{
  "widths": [96, 112, 144],
  "rnn_width": 128,
  "rnn": "gru",
  "mixing": "cutmix",
  "lr_schedule": "constant"
}
Rows from block 3 of a small sound classifier, named by matrix and row number. Each number is 500 + 40 x the weight over its row's rms, rounded and kept within 0 to 999. All counts start at 0. Numbers have three digits each. After the name is the row's rms in percent of the matrix's.
After each channel's rows are labels from the 100 clips, of 14976, where the channel reaches its highest value: "top examples" is what is common among them. Only what is clearly more common there than usual is listed. The data: synthesized solo parts of chorales (CocoChorales). In brackets: how many of the 100, against the usual share in percent.
# conv: width-5 conv, stride 2 (model.blocks.3.conv.weight, 144x112x5, each kernel summed), inputs 0-111

conv.38 159:473514496496495509478471503501510519496497504524489511494505501499508513509501519503490516436496503495496491500499490489479493500495507497496499497515514510529481500489501505500470491494482498530517505507478506497757801501495498498469501526492503498499502514488488506498453494491490498498470504497518495499503530506483487500503502499507
top examples: flute (100 vs 8.7); note G5 (42 vs 6.5); note F5 (37 vs 8.2); note A5 (33 vs 2.2)

conv.13 122:471494489489500509457507501503497499500470499493490489513511470516499548464559494506480594517505484505487588500529501485501500476502490498466577488510485485554500507488487497492647499484503487522515504495470494491506492517495496577484506548506497516483501511510483626504487492501483504503500500492504483496469500512489508504509460505786
top examples: trumpet (100 vs 8.3); note G#5 (62 vs 4.2); note F5 (52 vs 8.2); note F#5 (34 vs 7.4)

conv.37 085:517489487516498486566521495506479496493518490567498494499473487500478509470495495481474534517498554503491593498520504496505430471503496566517564489481495498438502526467481495500522484512481494465502469496489480484492495495496503578482564582494451496532514499480470495494500470520500482478506611508505495525500495577487542485513577754598
top examples: trombone (100 vs 7.2); note F4 (71 vs 9.2); note D#4 (43 vs 11.2); note E4 (25 vs 8.8)

conv.100 072:424427512502548460488463523479487499493523481509503500529663463520494466506500496582522570483490514465504584528471447548492474456513446479626463497498512505538472487506499506470472524564500569522519500470467499540477467566498507487576519476519494501484483538437532491583462499373485503532505470458527499499577519464486472517510520540512
top examples: horn (52 vs 7.2); note A#5 (48 vs 1.4); violin (48 vs 13.7); note C5 (47 vs 9.8)

conv.54 126:507495501450505509488493492498502487500473484447537501796498459502548513563495487500451509490481509508501498551500501523539487526500511556510507491519479500487466481500511492494502535506492498513508517591689514507479510552495485468507483495507498505480497499495498515510493540522501493491490495508482467496482493478499462485483524470506
top examples: oboe (100 vs 7.4); note A#4 (48 vs 10.6); note B4 (46 vs 9.1); note C5 (25 vs 9.8)

conv.64 097:539505525518497472489495482515509501516479492499542507426496497493496492546499502490461518502495470488478508468508492476505478542522498502515494488532548508502494480494465498492493500504490484499505517489511515472461481475656491477497521512494498480513661514479494486484511504516513479498482593575497487464519504774492488482504495487524
top examples: bassoon (100 vs 8.5); note C4 (38 vs 10.5); note D3 (35 vs 2.5); note G3 (29 vs 6.2)

conv.87 118:500508491514482487500503502524499506450475498523537542505711465509489499507503403494475474513501499492484501485501510490497504493493502510493496476513476467520488493503509498467504478702521574523473498518509474506427459499487599491497494476479483497509505516455485501509488490478498491481501498537484478553667519482486508506497488481551
top examples: cello (82 vs 9.9); note F3 (52 vs 3.8); note G3 (31 vs 6.2)

conv.33 094:515485466520489486483429505517490514459504513537464509495655464509486509422495505490467526494512516472489548529494510497505498486504568501527493500507439499507491496554478503462504412571596568566429497547508501517489473513475601526497501498458491507524509534482469451528505530485545510485493524540513475526681493460478509493538477504602
top examples: cello (57 vs 9.9); note F3 (44 vs 3.8); note A#5 (43 vs 1.4); violin (43 vs 13.7)

conv.11 152:505527512496484523473479499509496492492519502483514512507509510493513504493536519503487505457508504497499492504491503552504494530495496475502507482510504499501509471510498461496493480486507499499499500496496448514797762493507500495495498493500502498487505508509515529499495496506486501500489499514504498497491494495492497487492513506485
top examples: flute (100 vs 8.7); note G5 (43 vs 6.5); note F5 (38 vs 8.2); note A5 (31 vs 2.2)

conv.88 160:492511501496505503490513503494496493484510482513518502506815490500501506503521496495502474497483502493505496507499501499485498505495521488501492491564554498480497494515498509491491488539515612586505490505503518500492496495496685481499500490475473519513496504493477503503489501505525502502531488542487497517537495496494539499501504484489
top examples: cello (67 vs 9.9); note F3 (47 vs 3.8); note A#5 (33 vs 1.4); instrument: violin (33 vs 13.7)

conv.141 095:529465497555505515605524491553486496489500485555509476487493508470503513474604488536474493506476646494503549509457458504443502458492498459504623494528517481500502461503535483497520481515516491438495493477488478536516483518483541574470466527496481498503495477494477478484527456524516476478521519492451491480514501470498506528491578715546
top examples: trombone (100 vs 7.2); note F4 (74 vs 9.2); note D#4 (47 vs 11.2)

conv.28 155:498499497507516499588492491492500492513440496525519449503503513497502513495509499498489501506503751488497558509550493504499500500507494508520648483481496494515500500492542498443491491501496487475482484492487473522501498507486500632486494535506519495561472480500492462523500503498548496500513521516495490490468498476474493500491546666493
top examples: trombone (100 vs 7.2); note F4 (70 vs 9.2); note D#4 (45 vs 11.2)

conv.109 091:524510489490505509454490503483495500574507505480505490509475499532495461503531506554494543665496491499509417517552477483504476528500462490474511479504504482511508765478486487487555479505499506579500446487468479481494483510512512488491474550485496519485501516480517551436507484526530512515480545540507538511538494506505584521469513517527
top examples: trumpet (100 vs 8.3); note F5 (78 vs 8.2); note D#5 (40 vs 9.1); note G5 (38 vs 6.5)

conv.96 080:494465502485512466495501505480495501544482501449514565483465524480493553413464505507484524451488494505479504491460502507479497491534487525490514497477502499504620469480514551531495449513491524488533550468507481487493497491499485502508428615589517593590490508501499609518477478613371486524520510481487474503482494516548488463510465493644
top examples: clarinet (100 vs 9.1); note E4 (38 vs 8.8); note F4 (30 vs 9.2)

conv.72 086:510495488461492594487478496592486486496488487521526507483492518565496491471493451512466593489570491487613507503501467481508491496500456492614498585522526494510509480487507489481501480455497489487514490518512479504480449522487488502503471494491492493511482427515537499435541501515491544503480487496536522508488550437616473540711485499517
top examples: viola (100 vs 8.4); note F4 (46 vs 9.2); note D#4 (40 vs 11.2)

conv.7 100:505492519480483430524485539497472479481534513527498507501738457493504476507507453484473427518499531504505483503490497508452490519502614501499525543525514517509506497509532492518460469588499601546482512503503503482504479476496556510478517501512491501506488585560475499492523499488482503508523501635490473507619488515494490484498512498497
top examples: cello (91 vs 9.9); note F3 (55 vs 3.8); note G3 (36 vs 6.2)

conv.23 112:490510512425452501500507526478775500510583503459494508491510493478486496464495448591464503518491514584503494490523594471470626499496516504522495520513498498489515505570504510488522516483512503500469487497493531592478491497502526505506505472492476504496511496503494484476424508519504500505511487500494481558502504503500508555488512495503
top examples: violin (100 vs 13.7); note A#5 (36 vs 1.4); note D#5 (34 vs 9.1); note G5 (25 vs 6.5)

conv.132 106:510498615510518497513456511515493492515455502504454511505512502538496510498490464507486503499504499504501536655501498682500497511493491493745475508515492587535513493489482500520494494505448510502483491496484503478498496522503493491559503488491496473507466506488482439541495490507485500565492487497493494497492471493489502498480546513522
top examples: horn (100 vs 7.2); note C5 (86 vs 9.8); note A#4 (39 vs 10.6); note B4 (29 vs 9.1)

conv.130 242:486498498490482512494742463493501469512499500525473500501500495490498499500493496491479514457502583483503499485503514486502537498498504490492506500497510497504508492501484511498497506495505502507660502503502491528508495501497499497580493503494511500498492501501530509494495734500497512492498500496522613500500495486499502499499505496512
top examples: saxophone (99 vs 1.6); note G#4 (31 vs 9.4); note A4 (28 vs 8.2); note F4 (26 vs 9.2)

conv.94 066:500501459520554421522507484534450483515482565467512486493508493550495482495506528493554465487491490491503685609577492627515543474506513495521455484494503480532490460470461495514479481508541494520567522468515471475477484463535497457579470568546515466484503505466525495574468541439473493432502503511425559527504475517530476480491525502569
top examples: horn (100 vs 7.2); note C5 (78 vs 9.8); note B4 (41 vs 9.1); note A#4 (37 vs 10.6)

conv.143 082:547497501505495508479492454495440503542499485515422507502506464478532507475442458463489499475491497497498502469507494499490492680468488469545527531475523495473501512487505491475554513500514497505507457509501507513482489490675499506474479477509497465518578504486517494546502461517524506494510575490503481528467497718488512463490504502506
top examples: bassoon (100 vs 8.5); note D3 (39 vs 2.5); note C4 (33 vs 10.5); note A3 (28 vs 8.7)

conv.140 066:505538604619511528513482517518573622406534511476500501521512471440476578490483525510490453500436531552525481516490549444493489481530504482538488600605508547455472522581469497529492549499463496419477520514450574523500517464418515455486565510476526515491486520490528482491511546503490490482498477473478507537506489510501468493448456496463
top examples: violin (100 vs 13.7); note D#5 (38 vs 9.1)

conv.76 177:500519509499497503485492496497496512485498490500511481490500514511521496493497582509871480497508499489501489501503495490505505510504488505491498505515447499524487504497476495506562484568491504474490505491496497501472483508508496508497526496506491469495482560486503491496498493497523496492526509507511474477538502491509563497496473504522
top examples: double bass (100 vs 1.8); note A3 (54 vs 8.7); note G3 (28 vs 6.2)

conv.113 077:507524520700477529533494501491518555500577465611477494476479478434490521437438592590451464490494503610508467497498534530492566492503436552487522511466495505491516500530515508516489512499502491487526479517547580539487495469509494512473585499496518504463474478504448505510496501517451481504477517485538485552484483436492541516487481433491
top examples: violin (100 vs 13.7); note D#5 (37 vs 9.1)

conv.58 072:489478468487540494541510503469505506491440460509573446457492513511473536485480527472516570479479468481500496496497497557509487504542488506534513525541505494518496481518523483531374505494526495489484516500498526470495501476632528489594497529493485500505584467478507430518487577579485483486480538510492499461483462720507524539465486474528
top examples: bassoon (100 vs 8.5); note D3 (40 vs 2.5); note C4 (34 vs 10.5); note A3 (31 vs 8.7)

conv.42 135:516525494493512500634529500533497487495498483485498500498467518515485504487501499487491495500504696486498581495537493508467484520516494491520562495481464501517494508510502555484440499493495512530494494496494508516503493534496494704430495519495471493489486502505526497488495479480559485489505574513503493552509491488490473488500525662509
top examples: trombone (100 vs 7.2); note F4 (69 vs 9.2); note D#4 (42 vs 11.2)

conv.40 099:488484501503501452498475500478501523511510508522569522471821487499475498497526507478486501465468453491519510495499482483480499534456537515489502481523510361524519487508518506479507508546515560551493516536483515472500487493500551526490502499466492506509486504482502516490496501532506492498547501494484506531475477493567502504502503537492
top examples: cello (81 vs 9.9); note F3 (52 vs 3.8); note G3 (32 vs 6.2)

conv.16 085:529486503474416534513515509499520465497470470476517487504525489483491496529500530477477474478747575495539515511510512465490492484475515559529529603541473482463496390486463497475513485502495475511532483509505495544481471505499524501503462453501487505489490480481500524513577511503553516509487478493499481492492557480545506545641552501531
top examples: viola (100 vs 8.4); note F4 (47 vs 9.2); note D#4 (40 vs 11.2)

conv.102 066:517415505538598510484472513445486462529449523451514522486518512526480422479510463338486488494512562543430482518503538500453481530506511471467477466498634587501521585510457498502455498562522562498484533501500501517497480534549510498473511458511529554552522503467463429499492462525465506492512509472607451512455509504484518470497469495504
top examples: clarinet (100 vs 9.1); note F4 (31 vs 9.2); note C#4 (29 vs 11.9)

conv.107 118:503506497486477498538795501503411479443503503475507489500518498490500498477475588460529518497502607499504571494483474429480502493498588478497501492521498486496492478462527514480513510488508513515512506480497494494513560513476522534551513510521491525502499513495484503446496528467508510525481501531469504492520491484477509445499512576500
top examples: saxophone (96 vs 1.6); note G#4 (33 vs 9.4); note A4 (28 vs 8.2); note F4 (27 vs 9.2)

conv.36 114:522545496490517496652488518473481500494476501511586496494489531485497503495515493501490462465492609495493563473454488473508493495507499483508591527506512479488474498522536562498505563493506496532443486505486499506478500518481501730386415527508481446510489514508515482510489480476527485490476513468476465521489495468500492495497519567544
top examples: trombone (100 vs 7.2); note F4 (70 vs 9.2); note D#4 (45 vs 11.2); note D4 (29 vs 12.4)

conv.48 074:478470517589430512523460517439539517502608508466474441487502580568505514499497488535525488483499456629525489492484572479493520493436463480445478493563504480497520542535534522529506541488506508485486638477530478496468479497458495520428498547548492422600484474478509455478500508543470493480532481475488458537511505466505507535452499500600
top examples: violin (100 vs 13.7); note D#5 (34 vs 9.1); note A#5 (25 vs 1.4); note G5 (25 vs 6.5)

conv.44 077:512472402493530488483416493467488497529494541480533524630487644499536461578539501464539549457480498527485493473503484519687545486555476533488516490496487500500535460488500516496512542536492519532493486535566496488475510544538505502494478508518515478532526524430510506497471445472567483531524426513494552519497471497540516496479494437502
top examples: oboe (100 vs 7.4); note B4 (50 vs 9.1); note A#4 (38 vs 10.6); note G#4 (25 vs 9.4)

conv.9 094:506497541447501499488446502493489507508482491496483517493698495540468479536542446510475500495481494477477510507488504502562484470507667507508511467532504488554482472575506506525507500624518564536442558496573561511498495528451592473515516501506527503477474466536429441513460534531480486502485506529482504475516505484510502492498500534453
top examples: cello (64 vs 9.9); note F3 (39 vs 3.8); note A#5 (36 vs 1.4); instrument: violin (36 vs 13.7)

conv.20 135:554508494513495496499489493487487506550495513509496477498507495480504502489541506495493540746498428499497506489551519515503476500512498505515512453490503491514487777491466511480542500500486497525502501496492480496524460504481514509486504504518491499489499502504508536523501501492439516514488491457512471498480496493504508505485500499519
top examples: trumpet (100 vs 8.3); note F5 (73 vs 8.2); note G5 (36 vs 6.5); note D#5 (36 vs 9.1)

conv.55 070:549460519552533496508486501493707643496536487467504475506545499499508486498507507527472559460497487560504496478532680487498572517513453482515457406503470530481520502545509469497516488490498492455485501492486519482531472551473505484498480504417480508501506510505506519481517462479522481465550474478507482534473504509469492525452524490519
top examples: violin (100 vs 13.7); note D#5 (34 vs 9.1)

conv.35 070:517528462486501474440465502504552494507499494493510501534719465475485544508514493495532549417444566492514438496427461485464485476508581501529518424513505511505499545499547455503502498603483535542408511488499545483479473511540590499521498514524493451485507495509470504497475482479473464488490487472496478481603472519488489544551506486500
top examples: cello (97 vs 9.9); note F3 (67 vs 3.8); note G3 (35 vs 6.2); note A#3 (32 vs 10.3)

conv.133 080:475434504549510507458490503519494493512503571486496626490514526465491521455496509476493475523492476517502489490497468501499492508532473490494504486406486475479563498498518533589482464499482465457434561471462529496504490515408462487516467633539590499635496487485509502501447487552515496521579507388498503457459477473506465510491542554444
top examples: clarinet (100 vs 9.1); note E4 (40 vs 8.8); note F4 (31 vs 9.2)

conv.34 080:535482525519528529538483539483503472518497551465407514495524579444444406524503493545585480526494483554398498501497608511505507494520502496498384502504498487449560500504513535513508449458442484470475523521532504467494473464493487508497500527650516502569494508475510504504498486621494488488510496493482426509524502519513512540510501404500
top examples: clarinet (100 vs 9.1); note F4 (33 vs 9.2); note E4 (30 vs 8.8); note C#4 (29 vs 11.9)

conv.118 096:525521510524483501775482487506507519492460492496498563514518494469465517488559504493472502455469624505491572513506456461507497466486502484499586504501452516498507501460549506491496474512498496456495522560509497488504494536498491541507478537468492519488505520500451495529463456517492509482514495506473518487515537499487498529440573597481
top examples: trombone (100 vs 7.2); note F4 (71 vs 9.2); note D#4 (44 vs 11.2)

conv.79 112:498540520491510524518502554499495516490503492465492522503507488490417502518534518489473515471487519492508495502480497491504464492505526556500500510535510476490481488495511497500487529552520529516495503471473490577799690513550535481486496521491511495503491490500492478489508476490487486497512496521475496512496516497541492525498494462490
top examples: flute (100 vs 8.7); note G5 (44 vs 6.5); note F5 (37 vs 8.2); note A5 (35 vs 2.2)

conv.101 094:495504496584460509494495528509623577496571491488524497495492489509510485482499477542510498517471518718489502562497616392528617529502493472514513483508501504498480499578435511489445521501501502491493510447505567550474483488475505479469502458492485499497451489504475501522515513484466516496516492495501499531502487478506491515447494440513
top examples: violin (100 vs 13.7); note D#5 (35 vs 9.1); note A#5 (33 vs 1.4)

conv.131 083:471510727535496507515452498504501497520498503512509492481416513520484529472487489494502503517502486481486411464505501474508493490497509497487525490511504580442504504494486495462488450522532503516489516518494507523477477518485510448496623503557477664530497489555447494480482556497509557611540490536500495491485514481491523502501528487497
top examples: tuba (100 vs 8.4); note D3 (47 vs 2.5); note G3 (33 vs 6.2); note E3 (31 vs 2.9)

conv.84 114:489499512521507472475498575504499512509497488471541513480504496464498506507497535500483508483498503515502496505454504503497479488466473528501511494506528499487513504495501505520514427484499506495481480522516506496757743458486514504487580508502497501503472509472495475479486496501500491473488509517575512497506555503507459527490500493501
top examples: flute (100 vs 8.7); note G5 (43 vs 6.5); note F5 (36 vs 8.2); note A5 (33 vs 2.2)

conv.93 127:490516431485494499494481498506501506498496512529496534463494550530466499467494519482485536489499491494498487547508499532484498503500511519508500507499512482500491486463494506496512496486463517559504501491507491514765757477501515495509503503455492494499486494437499505499506490505514503476534524495514492505509519504455484491496497499486
top examples: flute (100 vs 8.7); note G5 (40 vs 6.5); note F5 (36 vs 8.2); note A5 (30 vs 2.2)

conv.3 111:481611493472694484457487541507502493507587495495484517496617488504493493506528476492469531560487495496494505518481516504497508497493505503504482498500503460482519540469475491457534467566512552503492489534492513486486494542489609488509509492508490503507494519520495520535485468491500515511510482494503540506705473476497529514493406479498
top examples: note A#5 (57 vs 1.4); violin (55 vs 13.7); cello (43 vs 9.9); note F3 (33 vs 3.8)

conv.98 091:501484457577490523480499507518484486593476579505497529461486576514519473528487484492402475502512512490502505512500493487480508493660448476497501501489528495472563461509589510533457520491472502518533627506485404501517510523494504479495478530650505505614493490510494517479500513507511506500512472508474473592484502469542488522458501500514
top examples: clarinet (100 vs 9.1); note E4 (39 vs 8.8); note F4 (31 vs 9.2); note D#4 (27 vs 11.2)

conv.134 078:479474502569492454588576575492559492535484527504514496477498482410518492509537494502505519475487605495511433446527486465507479511490447517492587519463538454507557537463480488571484505421495515508516461510474495451461468504516490590496408539508536430529479473469493527478502669531516511469491515496488571488490500496470487516480523534463
top examples: trombone (74 vs 7.2); note F4 (56 vs 9.2); note D#4 (30 vs 11.2)

conv.114 071:544511521496554489502505488493499479498498468509539506503534592498539598482417460511512470514508504498513480500484494497488541518489520474511505512483524572478493489502499493478472514510524457498493504488492473500509497422392474546527725489476455596492496457650526491465480475485501505575519533531502507487511495493494543502481487490478
top examples: tuba (100 vs 8.4); note D3 (40 vs 2.5); note E3 (38 vs 2.9); note G3 (32 vs 6.2)

conv.139 072:512457485548474495477466507473559488505602509488495525502678532516461460515487484537486487494503505590511516458466558493401499463476547515499455473496491471531502494498464460500486493562536600558432485468499492515497512497464673492473487522544488480507477492495506466472453459490476465529521483543473526524563471480493507498469478516514
top examples: note A#5 (64 vs 1.4); violin (64 vs 13.7); note G5 (38 vs 6.5); note G#5 (33 vs 4.2)

conv.74 079:541484489484513524490497498581515489531494524529455515497497549488492426493458488476459430501492496477497483490491478475523501577562505495443512489547527517517534504523493489481487527472512497479594484462483431479503489434619511479468482493522503518503615521507523505517498488586503483511509544495456447486486515733521508506508490487479
top examples: bassoon (100 vs 8.5); note D3 (35 vs 2.5); note C4 (34 vs 10.5); note G3 (28 vs 6.2)

conv.120 111:526514495498484498504475478444493513532495485498492506464496501516513526505526484485511518814476489504480497478618480495505503502491508521518498513457496506503527666506482429494517476502498497491486500507493495481497518494497509486465508504510499498447458512510517510506524498442499537505495491459499497494485500508493512506508512491483
top examples: trumpet (100 vs 8.3); note F5 (72 vs 8.2); note G5 (38 vs 6.5); note E5 (37 vs 7.9)

conv.81 143:525484476502491496495504517551489483499482493495491490491530467490505499484503517505499493504481532492492491505501502495520478503502506488536492496502595508513498490496494496503511483514501490499503491499485515498504501490607491497529523441492498489536726517500526505484476494516488500501505523498486513536491502785511503482481489506499
top examples: bassoon (100 vs 8.5); note D3 (37 vs 2.5); note C4 (34 vs 10.5); note G3 (28 vs 6.2)

conv.46 082:470497505562492516490524620501552535470462481438564470502491490490491493487465510573658506491493414626490508514477654387479550480482517437480471479576493434521485486533476508494492541442513517441495508490469547468502510473507505469520503492499501501447503514503512482529490550505513509500506516495511513533500485485481494529500467480480
top examples: violin (100 vs 13.7); note D#5 (43 vs 9.1); note G#5 (32 vs 4.2)

conv.112 124:492524506548487523501493486497466509455502505492510490502512532502500549508484491479492497480485501479493481497491632495497517496490480510519506508514509585490494479473483478497525477493480482475500507510480507493488490498478488515488576488493486833498497502604494503490486501500517506530527504510511496497477499480495504520482490523496
top examples: tuba (100 vs 8.4); note D3 (42 vs 2.5); note E3 (33 vs 2.9); note G3 (30 vs 6.2)

conv.103 098:496508482473472530728468513510474460421483521494515564509519489408475481537496536492509502488512528485495494522438452478483469476496579482544560500508487482568488495512494494480504505526473523499365500491513498534490516512497551521458469503510510481482513556525486520504493499485543480328498498494518494507518496499476509526498513525504
top examples: trombone (100 vs 7.2); note F4 (69 vs 9.2); note D#4 (45 vs 11.2)

conv.125 090:472499497651527482456501578514557653503492518499476488482509488507517430488472499533476500498483508522513531469476707476526615505491462518490490451504497480487485499552488517528490591502545516464484540497523551504478485516495505502509441508459504488506520493485515482506540514499561486513499472517466488521491431497509464503484481491504
top examples: violin (100 vs 13.7); note D#5 (37 vs 9.1); note A#5 (25 vs 1.4)

conv.14 127:496555504483506506482493559517535489501487493504497508506479480541518503489490514498497494491500560487506512519508495499498463516458475509493494496508518494508493456555496519502493484499467504489470536480501492502807710492489500496483507467506507496495498485502519500473502491492497497505499494522491486543487551490506500489515492511511
top examples: flute (100 vs 8.7); note G5 (43 vs 6.5); note F5 (36 vs 8.2); note A5 (33 vs 2.2)

conv.17 068:522501564441480474490491477479469466474494477625473520420532500523500536446476493535526540501424502502507494475457501507484493620521602511529457501458526474551557461503498483507483460516448516489530485503506499431485487482652527504475566488450537505517592504463518491483486509528557483476463517517491449493547506618499513486485462493467
top examples: bassoon (100 vs 8.5); note C4 (38 vs 10.5); note D3 (36 vs 2.5); note G3 (27 vs 6.2)

conv.10 099:514480508507687503446489515512495493524473513521508461498516492505534504514587544448480499509465484511494502558482522637479505495577510545451497497517504522541531502501488484487505497478476504540471496507472471501489495515495480508505447488506457502480478505514438495516530560530495492503494501496495476457479501490520505554477486491733
top examples: horn (100 vs 7.2); note C5 (80 vs 9.8); note B4 (41 vs 9.1); note A#4 (36 vs 10.6)

conv.32 104:537517496506495476490673520496522522487568507462460497486418431458494467492488486541463516481492555532490485516489474485489519592500480491504448499506531490500515474540501527500506435469489485481699497492498490604522476512512498436589540515522514500486509520530566453481500600495513452483498490509492537510501483497534505500496515499502
top examples: saxophone (66 vs 1.6); violin (34 vs 13.7)

conv.129 073:505511516531503494485485484504496515492548563412566579492537501529487487475474510467456557468489454504510474502515453457432489481526466454435416488444454483570549481513513505620521512510483581505486523516502438443500495505497547500464478504581620517530485508484503494536438482616470487466527500559513481547505532431512500476477489512415
top examples: clarinet (100 vs 9.1); note E4 (37 vs 8.8); note C#4 (29 vs 11.9); note F4 (28 vs 9.2)

conv.138 066:449495444414499516503441516495462454506526571495506572515437468441574488425499497361538512487464470503480473486521479503511512520625521494521484487457540473478571533488503510570502495492508512531571531455508505494515521481610474506523519528548541470543545516518498549486502476609477484486552505520487513518523473597528470497491508474467
top examples: clarinet (100 vs 9.1); note E4 (35 vs 8.8); note F4 (31 vs 9.2); note C#4 (29 vs 11.9)

conv.47 177:513493502497477494486505511491490495488492469503545493496380495493497521504504584507796489495508495499518508502504499475512536509489510519485493493490509493497487495490512495503546478547584510490498536499504475514498490483493495503497523487497513488502481661481500494479484504498525502489510510500504499509624494478498524495501495497498
top examples: double bass (99 vs 1.8); note A3 (52 vs 8.7); note G3 (27 vs 6.2)

conv.85 096:564476502479495495488558505544483507490477495601479482485489481507469440502515494509537544508487493494454507553494495502516473477451538493500508490459479537533513475540506520493603499495493514520630544494498501484520480508510507474546429553398509483486554517489455485531466512533475495479495526501529505507506490483488608486483429486716
top examples: trumpet (37 vs 8.3); horn (27 vs 7.2)

conv.90 090:490519468527512520505459524469699575498680502485490448469494534516509526486542502566495482502499508633490536477454617510501532508506501563497498500515546489506502455547491507541499483533511480465531489451478539529456461487491463470481497448471498460489486505480540479501502554480511481486528506527504488538490497497491490510475467491478
top examples: violin (100 vs 13.7); note D#5 (33 vs 9.1); note A#5 (27 vs 1.4)

conv.97 083:458495505508568485527436459485499509535490493477502480533512471485510489509520461505487565645511430513511515478588490454497499464551353510490477683489508494490499621530500502467509522484495508571491476548548509499508485559496486469478498500547488489487461517500503541499585480497421550501484500497506494515503496515495484480493496493500
top examples: trumpet (100 vs 8.3); note F5 (75 vs 8.2); note D#5 (39 vs 9.1); note G5 (36 vs 6.5)

conv.142 109:495478502499472473492500482536496518583472504512519441509498494537502532547504691502754472499550474518504490489499493505523509487479523495488519484491492564519460503522515443508504475495520515501598532498466493463463496493488486480495507511497502516484496623512513489537501516490526485500496485497518505543487495475485509486505486491531
top examples: double bass (88 vs 1.8); note A3 (48 vs 8.7); note D3 (29 vs 2.5)

conv.0 089:502497514526494479447475513529489475558471499484517539480489535484500502540526482465509488497499527473475490508513504492545417525522477516483490475475535503490466484512495494489487504485541483479488499462476537501509504528536493494498508409564494509442674494527503515476437517505461590609496518481495489526512468732528485535496485486471
top examples: bassoon (100 vs 8.5); note D3 (38 vs 2.5); note C4 (33 vs 10.5); note G3 (29 vs 6.2)

conv.52 112:494510500493544542528502515496498527501473505524473514504487489545493465533548506502469477531481476492505514631518497631489497503480494488578434480521485493620480472538526494500503504497513493495386503497482457478499481492486489491700505473514496474531503475485493512663478488490427496500485509498503485497512493505512497511509521530511
top examples: horn (100 vs 7.2); note C5 (84 vs 9.8); note A#4 (39 vs 10.6); note B4 (33 vs 9.1)

conv.18 090:479431483506509529475518523500529535495531522496517505501495457500480494494500464599515514520492479580514502508499614512521670500483400480489497423522494513409514536345521499481520513488512486491484550467490549623496495533493526499502488466391497497510498542524529476501492486518516486497526505488476501546495471464486482540502482522488
top examples: violin (100 vs 13.7); note D#5 (41 vs 9.1); note G#5 (32 vs 4.2)

conv.106 117:507494575464496504509496493493497503518503524498541491513488501444496456462503489511494493505506545496491474502484504540544482482500506501489485535505515496479497492496521531491456493512517598500485486484508455491735762508504497530477519487494499484502498485493502490516484486484507487462527498508510511503457521498547498537495498484490
top examples: flute (100 vs 8.7); note G5 (40 vs 6.5); note F5 (38 vs 8.2); note A5 (27 vs 2.2)

conv.92 078:493493529519485451478475472483472499510511507526500491489488498523519559482493533501522459484511487514504590665495544600444480494464469509569483492524496497570467503472529472485497488521543506484361512464499471508494510466500454500614504477511514493508483489479495492707485493482489506487499472497507527478511492519508504432483499512483
top examples: horn (100 vs 7.2); note C5 (85 vs 9.8); note A#4 (37 vs 10.6); note B4 (33 vs 9.1)