A small sound classifier, trained from scratch.
Model: log mel input, arch crnn, norm batchnorm, rnn gru.
Training: muon at rate 0.016, 2100 steps, batches of 64.
Data: trained on synthesized solo parts of chorales (CocoChorales), 39062 training examples, 3.4 epochs.
Rows from block 2 of a small sound classifier, named by matrix and row number. Each number is 128 + 24 x the weight over its row's rms, rounded and kept within 0 to 255. All counts start at 0. Numbers have three digits each.
Before each channel's rows are labels from the 100 clips, of 14976, where the channel reaches its highest value: "strongest on" is what is common among them. Only what is clearly more common there than usual is listed. The data: synthesized solo parts of chorales (CocoChorales).
# conv: width-5 conv (model.blocks.2.conv.weight, 112x112x5, each kernel summed), inputs 0-111

strongest on: saxophone; note A4; note G#4; note F4
conv.91:128120125137255146134138125133140118167141131131136129130117122128130122113124126127131162123122129122172131120136150132171139112125083127133159100128127128136120117131141121127128133126134102154132120143128137137126109072130132134121133147122126133214129134070121110132118121119138124132129130136151129115127150122143124129121133132124

strongest on: trombone; note F4; note D#4; note E4
conv.47:132125134120125116130124129125126135117140127177130139128130129122115091115117122135130144131255124129122126123123108136130120129115140125119133130131122115090125137121119127129155127111135128060143127126133126187144142068126137124131154131170124127126170149128130140092127214133130124133138122125145130127124119123055132130128129103110

strongest on: violin; tuba; note D#5; note C#5
conv.70:125128123149164130130111138122138116126115123128155145120088142134121140131121128126105105129131203106158124194118104218150158129169109123128148138063113116120121178108133118122121124110149152125131116114132116128143116130123116128211182116103096135094128132128124129095106115159108173134132122177123122129127123158148143131112123105133

strongest on: tuba; note D3; note E3; note A3
conv.16:122103158150135133126103129120130129136100129122154120135103146135120115086140093114120134136125127131131118136114140127124122126120255136127131151136129137128134111131171139112125134124122124130121111125145122129121173103126146217115119145119087119137125127175095138096137132166123187138142126120133130168159128125124140099108146132128

strongest on: viola; note F4; note D#4; note C#4
conv.90:140153125125127125115135117149114124124138122132149128083127133135069131132127119190099136133132135122139118117094150121139127126126134126127121121127116118114128122138243119208117101181125118126116106127140101148140148109222121152131134118118142160128149126124122118115119127128133124111129144149101119114124166121116209120129145127133

strongest on: bassoon; note C4; note D3; note G3
conv.104:125130130126122129128127254128121156134115150115152130169126156255129126123128130121122132125131125121129121124125123144138131125125134125131174124119130127131124121127148122127122129137126128122167150160144129115130118132118122128129125125122137133119133119128121134161113118125127123135127127137124128135130137255126128124124151122126

strongest on: bassoon; note C4; note D3; note G3
conv.84:121127134130121106144130169128130229086090158139120116123124111207128127117127103106128117134129128124121135131128122140125128131104143126121169130125148123112113124133132127123133108116113132132176181169152132124123123169121127116123135126133143112119123127124123152171122108128119123129132127149110128147123137255120127126124111125129

strongest on: saxophone; note G#4; note A4; note F4
conv.7:129105120216255101160112122132117137123162133129129126118129128115130124160132114130131143131132123120120127105116121148219134126126118132130133137112123122116124111161138137110118130116122127177115112126128133151126122123131172126134109134126157118146118136127123137102143135131133128118134117126190132127124128130123131138107132109097

strongest on: trombone; note F4; note D#4; note G4
conv.76:125130125131104123125124128126141126125123149208124127136132127121129132124131104131115142136255127126125131129122130140124127131130123142129127128129127127127131125144126129132158123127131134122133128122127127167126045093128124128129127129107088124118134126126113136129135159128135128141137127125123135126131124124129132126132126126126

strongest on: saxophone; note A4
conv.100:148139140143191132125123114131132130141119129128118139107126131141127126124110143118138134129122132130105125129142209188167119140138128133135130128124145107223137122146063126122109104120125138199095103112138135145158093132119157114139125154123159065139130112136117133116139095115042129129129132087125115108114135127121127135115127127111

strongest on: clarinet; note F4; note E4
conv.96:152110127127125172132125130121134132144114139125127130138243126115144123150150130122123138127118121166121150102145152117143130131125118117031088132118088102120103170114129116097137131110123119137137124098128101153127125146131106136127140134132101149101147138123110132129190028157129125119125133108131153123137126128140128161122137119154